Rows from block 2 of a small image classifier, named by matrix and row number. Rows with one number within an expert belong to one neuron, the router's apart. Each number is 128 + 32 x the weight over its row's rms, rounded and kept within 0 to 255. All counts start at 0. Numbers have three digits each.
After each expert's rows are labels from the 100 images, of 14976, where the router gives the expert most weight on average: "top examples" is what is common among them. Only what is clearly more common there than usual is listed. The data: stained colorectal tissue patches (NCT-CRC-HE-100K).
# router: slot weights (model.blocks.2.mlp.router.weight, 64x320, trained with AdamW), inputs 240-319
# gate: expert gate (model.blocks.2.mlp.gate, 32x80x320), inputs 240-319
# up: expert up (model.blocks.2.mlp.up, 32x80x320), inputs 240-319
# down: expert down (model.blocks.2.mlp.down, 32x320x80, transposed), outputs 240-319

# expert 13
router.26:161138154115137187073090173153122088087113120074153133134170185108090179137123112158079107131124124110108056154152119065110093069138114090120154066121142103165146197140096097146131103137182069156151169112142171212102213138121138113143141124
router.27:194127160091151165088105142157115086077093127101086109126143142117090156140149148141099079138093141133098099211094120112148136104117139109097130088147133104123156212136093093137111135141154078131123153144134136216075191147107152122154145147
gate.0:168143106100115128145124119121176147096083117091117124110114114116151079168151144172149167171163144156137131164142180128136193127119134107115098210170145173115111160098120154203120151134133117116173128209117105142154115139174103116135105139
up.0:174131089100121125126106116132160138080107114070117112133134086115142068167145150182138154181164160138128123179143164154127158103147141128138095223169130174125139116102139139205153145126119105121137151218110076148161106151136125125146106152
down.0:140123012106112143081136083118122156170151109090125177113086116137121161124145215220120136044115104105146125074104156164127059130130218127153129149109084116082131154131158134095129133157137080156106118137120140125116135193057241108174149129
gate.1:146111117134129154060105168166138078114095125093155103156122133158142130165136118158105085142166129134121155133126153107094114040116127141128078176115163106124096191101137125110123160088180131147114131176192096121101185134145149131140157140
up.1:124103112119121128167154086112115154127153116101111128173151120108103148128107161170166099148063111143090157114100107123150098115133113083128188096148057112132135114152031130176164154126089038119102149104096130164096135079071097131125140134
down.1:073185115103121120120126130132159100143133125126146134069115113139170137121180148168103076118107132108112085087143169118108131113076117131127110143099112135148148054115116131154128151135114110157150117075178118140103105140088143158117158180
top examples: tissue: cancer-associated stroma

# expert 7
router.14:141133153111188111170155104128139111158127145104136044141176103122181127166171144181131128111113153093081138161111137093165092114142093183085120090154180135104178129095130109141117135117131123124167138234091071157131154112159136087112136064
router.15:192102083162194145146203116128168091104138146114122084142183096100081162153145158114143111113098154056110134165103167124150151112134092109132129136162135167122112117047144133143126098121165123125113112112132093182183176126167106122129075111
gate.0:094134115139133135120116163136133175202083110109094148150197175137164172117102104094089109144192195113103144116071128097093129111091117119140116153091150089161090096113148113228115088083125122121052123151187148070093160095170115092161148143
up.0:153134142136118132124133094122108059071165147128160134108049070095103083146165145169171137112074058125145125146155122166160142129163145121117132080162110161099165151156114137034126155156143166152214131098056122197165106168086138170097103111
down.0:103156068133124139098124144131130159123123100123105121117047096141116150115124006089174102121138120137126074059125103182092164109136167153144129123094122153157138171142108131090123095117114123121142140136170146129134255155063146125201130127
gate.1:170118074159110129111153037112161161243089177089097109126178143107103081137143106164100121108133160157137211112141131059109135118075108151091041153187170105122096129097141136117158103131126115126144131224150095114126098126191130089152109150
up.1:169112062152104133108160044110145138213079173093091092128182157102088100142136111175104113125151158155153194112113134068105136109078107122090051150181160107133086129091135137114157098124141092121143143211162111109133106123181131084155126143
down.1:125138115131154136114132118135128126148090127118174071162125133091158140100112185103098117217131128156168109117161141086173089165147156145121128126180144128098109177116154102204120130143105104111140165146099122171116088098123119124159124129
top examples: tissue: lymphocytes

# expert 14
router.28:111154107172149168159135096130107090100103127183100124076089106172152146150127198117133092148065115168146124128132153200130130067157137105134097113109101119151092103129150092108118064093154100156193112149135080147164154180137139109139139077
router.29:136104089104120082140150048134171109126171112114093110122183094103108125138078151095133128123129143137101131091062153101110125204081155085145033127130108113176136126119148117149170030081124142124127201113117150152109140061132076079118091105
gate.0:109124121142156114166093103077087153159134175144135149110107111126120131188119137104045147105211151129094134135170080122119102113116152157100161177178105135194129116138142150113140173171176057190144164103121138094171191157068131134093101175
up.0:134082088108169159099122089149141057130130092157119132120109138174096119125128120132126129159128132150141141165072104105162095126139107098100134109149151142099081136113134064076118106155113141110167105117095117060142171129095087096163166143
down.0:130134152135150118131111117216155144078135081111177174114150163162102101143092112099152137117096129106154148089192109145122132143110120169086106128101105137149114121103125111121151102120113141130055146173036112102169154111117140165165143152
gate.1:115124120135123185148131066141091105160109143069125082181184114170054172134120131112096116097161201130106127191105149109110129146097128156084081095147089136145130163119148096101113098106132137139134134091126220154077169159155141090144167125
up.1:090133127141112202104123128151115107126118128079127065148145126113118133109123074136139153131184213161089127136072147102143080143110141127070064111123163149109120156112165088134132117106148138150093124104118217183075144170150132128150144122
down.1:057091141120109160106106093139100119099158017121083168125102150145091104128069115178109074152078157141115207086127162065108108191139189115145170095165128183094075195132126123174133159125119139146177157125143131148125096112148108134111113134
top examples: tissue: mucus

# expert 22
router.44:165133046211169120113131083106144153140120123061127111166087118106154130178121132161174116136167085125124176120121077155121149010172153118141048112178137139145095177132165147116142113099124102189106100104115110140194079144152119127152138146
router.45:165136063198121089076131063096151164199139130078168105163095104107123141158128146174177124110142086096121172106128086139113121065175148135129121099182160152096130154127125146078119140101159098160118140139033113113174076105095147119081155140
gate.0:176190139112080190061127105127111112082127131113162177205100122132138112116145176160156091133089046123146143103130112156151122020146136186144048080186156181141149183140098106133142164144147129169161120111088170125151117091141098126096123120
up.0:133086108150141059125168109128163069115143105129119103115155089138144104169151215161137153126133169148128102176047158121129151233155132072114082152170135159102164122130109161145144133147106107063022127155047114100142074122113121147109106126
down.0:094119205158165134169139155132126123168120138159122092119070164137186142145059156119138183107080128148137125109165130110077081127180128170119128165139134129162143130135113167121152153121133099140109152148115165124127196076180155128123125103
gate.1:139124096135108147130131148123144137124113133137138085138175162184103202172112147119126177152069050155142169146110059177143211092103103066124129167148174148173078146175100177133143095163101107133131165146160172096179096131204126086156183135
up.1:110065146167106135114161166116124104146051139170106139131146178151079128113047211140117100115159101115134143076130107153097120184061117132153155097099140105106133086098180123177087118109103126081149127122166146116094102093141094139098162123
down.1:187104201125084167113124172114127129112166088132119114092109125172123182090123203166089102137105107114138095121144097144112141172071089117123158190115098083128164039108170164085145167129134160141164087117124148114098072155175091125130109145
top examples: tissue: mucus

# expert 24
router.48:135151174145115148104091133153117106130156124110149114136135127124100168089123112057068097129078131176122075167151138143126117121103155202098231124138131093152137134173095092147114117120112088112123170124127177116085117121151157106142187141
router.49:175135180095103146113119134175113117097151119131144105129140091170132116165151140098061090127026146139125128182184119135124112066145120181110149113179160116139152126126134106162037118135095081120150168109116096120117117126126112130118131072
gate.0:113125172113131143157110096152097064096119131125163170164116148193157113156154127115135101108106022118148125151140131098133111115157137051121161120120062115103127139120148139127175155136131151063217155102126111106123113178064130127110178149
up.0:100125183100136138096119104150103050111119144133145172161122149185114141145151119131125099091125007120145124148139136098147084127160142021102175110117085106126120139120133128113173152134106163057188136116148111080093127171039136142121171142
down.0:107141088132132106075134142133125072123149138117093189115114142124090137149145034193124080060242172093119116142115128131133128145086106132129120106148135158079108218137148129146105118124128111118150120158100090131116000108093141152087132141
gate.1:151155132137120157125131134111132140156184107132145143122075142130136158154108158165171110134151102171158079193121099088117104126133159087059117061168179100127158151158114161170145116131169122112157071105067128131146143091147159122094149116
up.1:110186179126109146148117103134110134101146165128136138119060101137142101138149168175161120181155098154156095180106050102120072074160161092107125084144152114135153145176108126143156107084136141126170084110094111140152094131164155120071131156
down.1:168131142171133088137119155094146138115114182147126087151131114189108156168107165218136097174104127123109135102109136096056148156130122128135116160077102121116140126153118124098153151118110130124185104144139105152103125138154184120151158106
top examples: tissue: cancer-associated stroma; tissue: mucus

# expert 1
router.2:092127074176149181132132095109154153085139111097110079123172122082096155192115157127143094123114167141044151179134143114177131108148169131094040117109160088164090110129106109131117113108150101171096125194164098188111159112140117118159167135
router.3:122106097166113165131122128142150151109133115103122061116179083115111147183155153093123084143097170148064112207134145103166070096155162099094080152127161101131089120112116115115126108119132104143122127193143088170110187140093114130125149127
gate.0:121110113099102129091116151122142182152078097125139112094099104145149083094194080088122127164201138151116136163097115132120091078151131126104095093130185136100145121168087154217149206157120108111067081139097099093137100118200164135088158135
up.0:144137101092087125083101111133115194137123082143169097091108069166190052099169108084143099154185106150111117146113136130132084050184126159103119117142158140095148126161092157208187192147083117136094090091080129099148088102124170138084160106
down.0:149118136132113138100128109125148117164133098118144061141170116118131133136150220138104115087187144136143157195103142165133105133113106116129116134132107203055137199121098137124105172128136104159127139116091148130139117131073209142144131123
gate.1:128133095168195152169104115124107084073138167076109137159122209117091215098116117093148121096122159155165128132078091129135110071139136116152084135148137072150136132131097149121093135151154150141194144132154095167163101110115142084150154129
up.1:112135079161177165173110120117116090115140152087136126154115215113077203114112112106142111096104176142152114110097095133153093119149169141160102150146146069156126129131079147148108106150144163136205131154172100165168106102107140088165145124
down.1:149083191131125143149110109126068100129174166117087191175132091119101150114063132061155160141185113148118104135102133188165137111131081150150143127110171130131110057166130131107168103124155100144119113179195090135132058093172124155120143117
top examples: tissue: lymphocytes; tissue: debris

# expert 16
router.32:141114128182147153154095120169080107071086105135123091143198167142137123136144132087058097137088191174100138134161213117119104150125168078100007138142166077130100143095097125150107093124155128142120134181169139120176132164164172113157038127
router.33:132108096130176120120134102124084142113053113125093146130141203155075140096114153105083105137120200128164165170126141069118162159107150127137063178128125102131100139077101104203067118138172082156089186179189152132069166150162152115174107169
gate.0:154115092165165079123149084107117109104107093151153121098107119100180138188133128110111090095140071167141072145102119092151051115135111138165121147149156164125151152144118133128126196124110121113130171117074132162088123192112128219115082113
up.0:152073069143140120088102159142122129183075119115104183089081164110156101101118154131161076120124152147170098156130072107147193129125110172126104132173118164064113156124125195107127050111179130150134186151118153123136098177123132183133191158
down.0:150119181112098126089177162099110112115143059125149094140183134134098102121094095150094067125140079120126118130129118175104128119166181172132112150162151094150138133166115168137157139159168108061118118125103110152118074126142174144150182136
gate.1:119189056115127082112132047094157150137145119091109145137116150138047146118107144130157115125197093106110157124090116110125167134134142169140109158119134144137116036101154143154132121126128099116100138059157139114098147112110111148202119174
up.1:122172074151126075120126046087121133128144136106114137161085131125050136142130132127152110143187067135111179146095122107126180065156154205132059158109170155143108057095147130160103138129155107124120134084146106111116139110148077174166130158
down.1:110129029123107166152127073118123156123106106134104123140129125125096108130132143247116128091155148116112137095116123112138173149153115144144139150116120154158127116149133120129135100109132122132120153120139112131132000153182067179141152143
top examples: tissue: debris

# expert 21
router.42:075115170140162179187115141141111183131086101175161149055103130169167108148154119146082150125118145168104152136122136132167096120152123118157114086071175080173157139119102106178104137125104138162158121157116078114097111106097129099152081042
router.43:114140158103170148191165087127082118063138135164122094081086116152188123135188131089149118145131126158142089168113169154208051079141153107102088136119104120131126140124095084126116118143137120143141121142152097129158173163102120173120096080
gate.0:111121096124137155155138129123089135156091109164160062145138162098083108065126124134088080098069156185125093093129148104148118255102122146184084109096164101118120181110100075130153133088165091205058164174110122096108129115126091124093117143
up.0:157133171148131075103116121143141096156170143109085183126122101135181154171131105112156181137180130124122166181138133168113152033137124112072157142149120154110146088146139161116101113162086168066207080109134142127148135124159162135162144122
down.0:120154253137156135113127186137145129158161132184221181135165112105100212141113175066111072059143184168142098120123148059165089124123110089113073150171135122160076086151197154092131124119161149109128155156149153152128093118118129150065127144
gate.1:134060168174147122132146094106147140149107115212122130065176141122137118062139119145116160084123145140140111092093120177160125176113107110158147151060120115129153144136111148198123172139105141158112146123102117117096119106109133154118115117
up.1:145076170175145110145143099096149145141119111210120149067169144122126118067135128143114166082123139144149113089069111182152125178105116118160150149058116124132162138138110162208110163145104156141111143128103118119099122112110120149122104118
down.1:104150000128115135130130160125092141146119072180100073133140111155139133135136149141120224171169103105110140067118126242127203145135144102161119201140146144100121100131074144215109139111120121162152100112121087134123067102091161088125128121
top examples: tissue: debris