Weights of a small image classifier: held-out accuracy 99%.
Rows from block 3 of a small image classifier, named by matrix and row number. Rows with one number within an expert belong to one neuron, the router's apart. Each number is 500 + 40 x the weight over its row's rms, rounded and kept within 0 to 999. All counts start at 0. Numbers have three digits each.
Before each expert's rows are labels from the 100 images, of 14976, where the router gives the expert most weight on average: "responds to" is what is common among them; "patch colour" is the nearest of a few named colours to the mean colour under the peak. Only what is clearly more common there than usual is listed. The data: stained colorectal tissue patches (NCT-CRC-HE-100K). In brackets: how many of the 100, against the usual share in percent.
# router: slot weights (model.blocks.3.mlp.router.weight, 64x320, trained with AdamW), inputs 0-106
# gate: expert gate (model.blocks.3.mlp.gate, 32x80x320), inputs 0-106
# up: expert up (model.blocks.3.mlp.up, 32x80x320), inputs 0-106
# down: expert down (model.blocks.3.mlp.down, 32x320x80, transposed), outputs 0-106

# expert 24
responds to: tissue: debris (57 vs 11.1)
patch colour: brown (36 vs 11.4)
router.48:499510492522467513477535640509586497457503512486533444505500473385545534495502468519498492468462502464546485500502462472443460527411516450489542487458456505477520557469476595441556536529547389602498587465453519483534543541513535471533483475509542430516538473477449521450488456531516532530502514524450553502512484443517512
router.49:493502535495482552520498533522555482462488490430493454507524461362527505489495510548488534456477510483520428531491474496480457526424528478509487477439482549496539586481466583467507560551522394547496528507438493460487539505484523418521517468529554486545496539486443532437538461550531444516540501583468562498516484485495527
gate.0:504518457511460527532512484560563435552589559508496550394524594544519487516474495495488482463511433473524515457453509461461544409521507495526552504505520463521540524397429524472562500517480550477533567495436485505445499525511541487479457525499501572545481560492489469500566463452517566545480567543493520498488447547433467
up.0:505475464506449536529505510555556456558579555494473552421539565486501490522481473476498521494475404493528497428452520464462539435512503485530527512496500482539518508421471535486580502513460541493546583500465442509441499543524537507494476540514480576529493573491476473499546496469530545553461552558460529471486445523424471
down.0:522524450479456472492491499576518504479452525518524450487560494493525565507439518463485500501522537428522451515445512491452521459494458578518557490495507434529521510496542477553533473511517507554522499495501527515612497478505590509495469599494560510503446523399525487493537509561506508555509448485497422476503480506485466

# expert 27
responds to: tissue: lymphocytes (100 vs 11.2)
patch colour: brown (87 vs 11.4)
router.54:537496506528502496499469531524545490508483418395453488494552481483476515457494542571504513534503483482493461557515463517449547505465505525448475467474503565480557510478481534483487554512458489517499489504488546452456531532418497451497593458475526543549489484545486529471544502522553410463527459552476503473527525489529550
router.55:516489547513521533549464488480504458496447403434458493469549477455499526448488511565490477532568480482524474575487471519456496493519502509479475461471480559495565471445431541464515523492495516528512514483497499407484501553469473451466607511494508571494460521542529529528515499500583498454519459550451474495533461454507563
gate.0:491482522477533463530499522514491478472392468491505557475504556475522482518500531520494460561483451481412536526492497507511488539489521493527611559585502492478560464565518513509463523506556451507496458474489563524541507515524522454472472491448509492527469562565482548472530424510558468491490481486498499422436525526505481
up.0:509538467536486529455495509502519524516597531497505435519479432553467503477502480471520514453500557533568492477526493496488511454510479539472417443441494510512446527442467492497531492490445524499504533514501435465474492484483461536547514495553485493472530445477501445516496531525429516502503502513497508566566473466525528
down.0:494502641529575481396518524475515515464481562509463482485373505479457475509468497512493493385497514563524527480452529514507519482463504471463502514498487558505509486508445464515466465488503487446375530497524503515545496469503523461498487493514500517494487520399576509535521482537520515487522479515487505485490503464525491

# expert 14
responds to: tissue: tumour epithelium (92 vs 15)
patch colour: pink (86 vs 39.4)
router.28:553525476508584477403523561490462492473495522543462461518465563525489485482500536454477439529578484497462498478460523426465559481487464505493551468454524475521479542474571507509453528498541478597505483521484515547529615493533585510526485419505486499562509395504532419509457500585468483503470503486510575546466497461545584
router.29:529510527560505415534476606456496535540402508524536453561499516406491485480568518483505424467548532467523531472602460482550535529469548561515494545502497501459468523531461520559542522504528485597540570530511508493503581512466543512537548482465468503557496452571502504506471416574482484495470406489495489498486506510524514
gate.0:591535453463463465492497558478504493461534502517517541482507637537475509513464465475514547467489485534498468447489506531425469487526498509555419422396519490459437474449485469561501531433511457484514473494472565523514574625560595506483555512520559472471508465526497427498496515561567539501543490548552504450492504492446522
up.0:574505444478475470529532585492533491453551514515546500464510621564483534478469484510502512474506441560507465467498530521415474498536513530538450418381495488448475475460481494586494523422468467506527480512481518534516570620555595499472541505516538425488505455510494430488468514529559535481547461525561521449529507492468511
down.0:450549591505519564464490528490560530454536573508556506486463479490481520464515508503500471522528515511546545495526483541558516509393356514513487543452499583491511514481465522495444472449473535524531529489492492489439496384482554482486484447522492516510578448556459481486520484554520479495527477528516513479528479445475518

# expert 31
responds to: tissue: debris (37 vs 11.1); tissue: smooth muscle (31 vs 13.4)
patch colour: pink (80 vs 39.4)
router.62:547509450438499537494522429490477445471604529523505457472475511526420520565465573531528519521544443522465504572496480473506520502535471456450463427509483495506534501523489555479500416587548502446484520575526582571471512504545542504567529437507498581478495490476452542471514531462508604524564454470478478548506514491430537
router.63:506490533470468549493457502520559521515439439429479468492525457473450490501470513459486496513513505516466444536470493544497496434426528479491514472505517583523504518467531561538498526585433465492511565538471472426480499505450473447477552507499537591545487527503474550437507503520537426515537439509563450459534515502531562
gate.0:511504477508499516492505478509535543498590553545505485495566554584472478486567470484502445520447555498497459505539508537568511537486493466495506496577486493566471535434460410452476530538459504464490497535454411475463524564510455495523489518512511472518479495496478524560461433505554476523528555552530526517458489550437575
up.0:462494473526502553506463489492576545491593492560501532444531496556418448530537397474507466573518444529460446535525526509493505528462495445543461459548551526489467577502492438464468525525527473476524456460573436484491520490556494568527484468504559462521460496452487524526451447449570452521564496544532480516479430548479581
down.0:515490468501558453334448469503476532516443483509511408482468518427546554587421418462538561547465497541560528482525503467519503499530458543591490443543458490544498481475545557508528592446540511451529520479488438525502524516493541526502516540518489502468480464479478491431462473505510521536569444496461524599491509526511471

# expert 15
responds to: tissue: debris (35 vs 11.1); tissue: mucus (26 vs 9)
patch colour: pink (90 vs 39.4)
router.30:483569498485438475470447582518586512479487492402504473500524466447481512488496513516526442522522463476467448528483479530409514460466527466465471469506494576513524495409544543495499527524523485595520459537490519498541517524470480418480555522507503528493463489518459523463511532581553488466523456576497491503506513514484520
router.31:499564511581445496430521441487468479536564509485483575497478564532517562479514532485474436493552457403514448499441542517465587466501469447469501438486537554584466518485538577512492446593543471473561496575466499533586518470533517468476499480486563490509517479524479491517547482518519525440479475539474511519572501555421527
gate.0:560614459545519521464484478545492531472512528486549495434537447573469504498515468540528428420538434456459497500553538503479502540512498478568485496477483501499561484470511501484487491501484424506518454488498453502483520483498535499470535438479535414476489501499529529532615495477512481494448494554588522485505503393466550
up.0:474419510445487522551550512465484487522516460522506481488475523474508497492491503513484574518517522542516484511446459484501561450517533527483507419461490516541449504534474523508513486495478540491474570502529616539538487530510460534547445578499441579496512508510407458493406499488502515529548492482419463502527503549516446
down.0:476479472493483473457508539529506540473540510483542542489406477530522494506530495494511491473545542415469454469488511531406504492564511458533446487477499455479454471535554490473527513503470436511410426506531543513467448499469579445538494489492474490520484501432537484459492527472485516525511528541514491491530507556488463

# expert 1
responds to: tissue: smooth muscle (44 vs 13.4); tissue: debris (31 vs 11.1)
patch colour: brown (51 vs 11.4); grey (47 vs 22.1)
router.2:487383473439532536471524485601490473460522495521480434470507482476474483548423471484510562520474559541478460514476537553534528528448426514501539496511490467558468490460467472501483462537493462485478491542503468436472513476494419513488502466528537444494493528493528483498517502517500501535479578500459502482453569477537476
router.3:504478558516537585476480480494583494510460451444475511579539429444466478482494467448539490509449526558492481514431497549494494529443528504543506486486517565477538537464559572540469531504452382534535513517489443437467518524466439475484522504533520563525491512486499522464492474523519462491495464555483539427566488449545526
gate.0:509460510520447540511508511495472490468415415486507534471539413540557526511500510500498453472526535528489513496513466528529418566500528510512540532520485512430561443411388569528466495520511443516544508510448528456477480497506575469484500495530517446511543492517522484517500503517509478518498543567555511439482523432599444
up.0:492491494482472483499482471506482476471476429494554514425547491481479491550528493477519444472400571532519517511542445537528475576544516513523531513597506494475507471471387590483476499491454492510520548523479523498473472475509575448512550499530520421504540482544467520489536473479520455525533527572549484478540524481563462
down.0:504456526479503407461483529485500501434515459513492519489512505513524490501534483440493526527432518476494559523540323489526474504469565540496490523480461506470479473504431494554441516493516519377504498502502467483508513571509640431465577640475541505498420485523514517524461528539514478498481490486519450475488512489522445

# expert 21
responds to: tissue: smooth muscle (44 vs 13.4)
patch colour: pink (67 vs 39.4)
router.42:568515514515458535491545594460589463465555453531413391514594521482538458520504539511478468479529462497478503577472506500516440509512511493503516482561509472507501506558495472449521455519475502562502490496497564540452557555547518530605453501527533493468504422472541479518518511611500535539510489486462482562529510485600518
router.43:583523447489473527473370549529536489509520478443473505459500511488492554442467544490481509421486484479519421564460475536423481432458477521580482497469518512496550492406507557542461544466501482467512509503445501460466520533481488425518547519522577508564447535517504545442502520516517449495556474549514586500479480517458531
gate.0:543461507470475455509514481462473409449541573538584575526477622600550523508543503524465511497547420432516484485563445498473521500546484531487433504513484480411551505555519432504503496475500547487460426491519501499504491480527524516521467500465497466483501474519432507520405516526518593516448450489543480530524492597503491
up.0:474526480481510553522609504564517507529458480492453502480536544424446427467512516555452478480531458504407465575416564534528588512533524490476540502516502492543493484512547524512484528529534431493495525495492522479474487527484457490480546539507521553507468556436567527460565481455496499504552521425484513494507547448489551
down.0:479491393510489477516520486542506526521529568526533535497574570494478466517493497479485550593525514541465438490553402510520465475462531492483550520503528476536523498530539482549466489516512542414433471533518502499522497421494473466549540594508512512493486588502481455458557499463520520497473482539532464449493476530555476

# expert 11
responds to: tissue: debris (27 vs 11.1)
patch colour: white (68 vs 25.1)
router.22:514493544514504454479485486520531557484462488411468475533520488441533515429510459457507535491433471444529496471483496538468567504466499437483462558479481545505418497450505523515510526508495466570527458518450428500488558558507553472473596470555510509518461472503521481537499554535549495472495513571470546501531455490495523
router.23:518501493528485434518517460512587515509544503451500465490539475520519538459454457465512469459427446409514508503460492537449536513468468512447413510465517550463495561485531506532516534517445517522481457514441447530483540457521542407499618520555552542517459530538523499507488508482496501555520461560525542558533502555441538
gate.0:568460462467522471418503463520489508452504515469501438528507536514472486572494490483519485465433440497529556506530450534523406496500520492473498516443522496447503519493539505455524553517449491512514481531487514538534515514462592335492506553557528510525497500558474525518499480536469531582510544519484545507532510514487513
up.0:539463458482543445412513428515474521453497517485519423527526529531481494559481481473517527499460439477506543487545465517537417524489503476475501523459514505426489542523556457459517561514469479509516461538490478534546505505461586382494512531558526504516496499537495505522497494520482517568516560507488539511533503508470511
down.0:488527573504491554462509516519492485468522406488519578486504530509463596473468506501485525559483523480525485518571453453485512522500530619500412544521487503516471512528514451395468530484517482438477490468563451507437465500480352654501527524510508475494531496439502487469542471507465508464540522465486492515504526560508624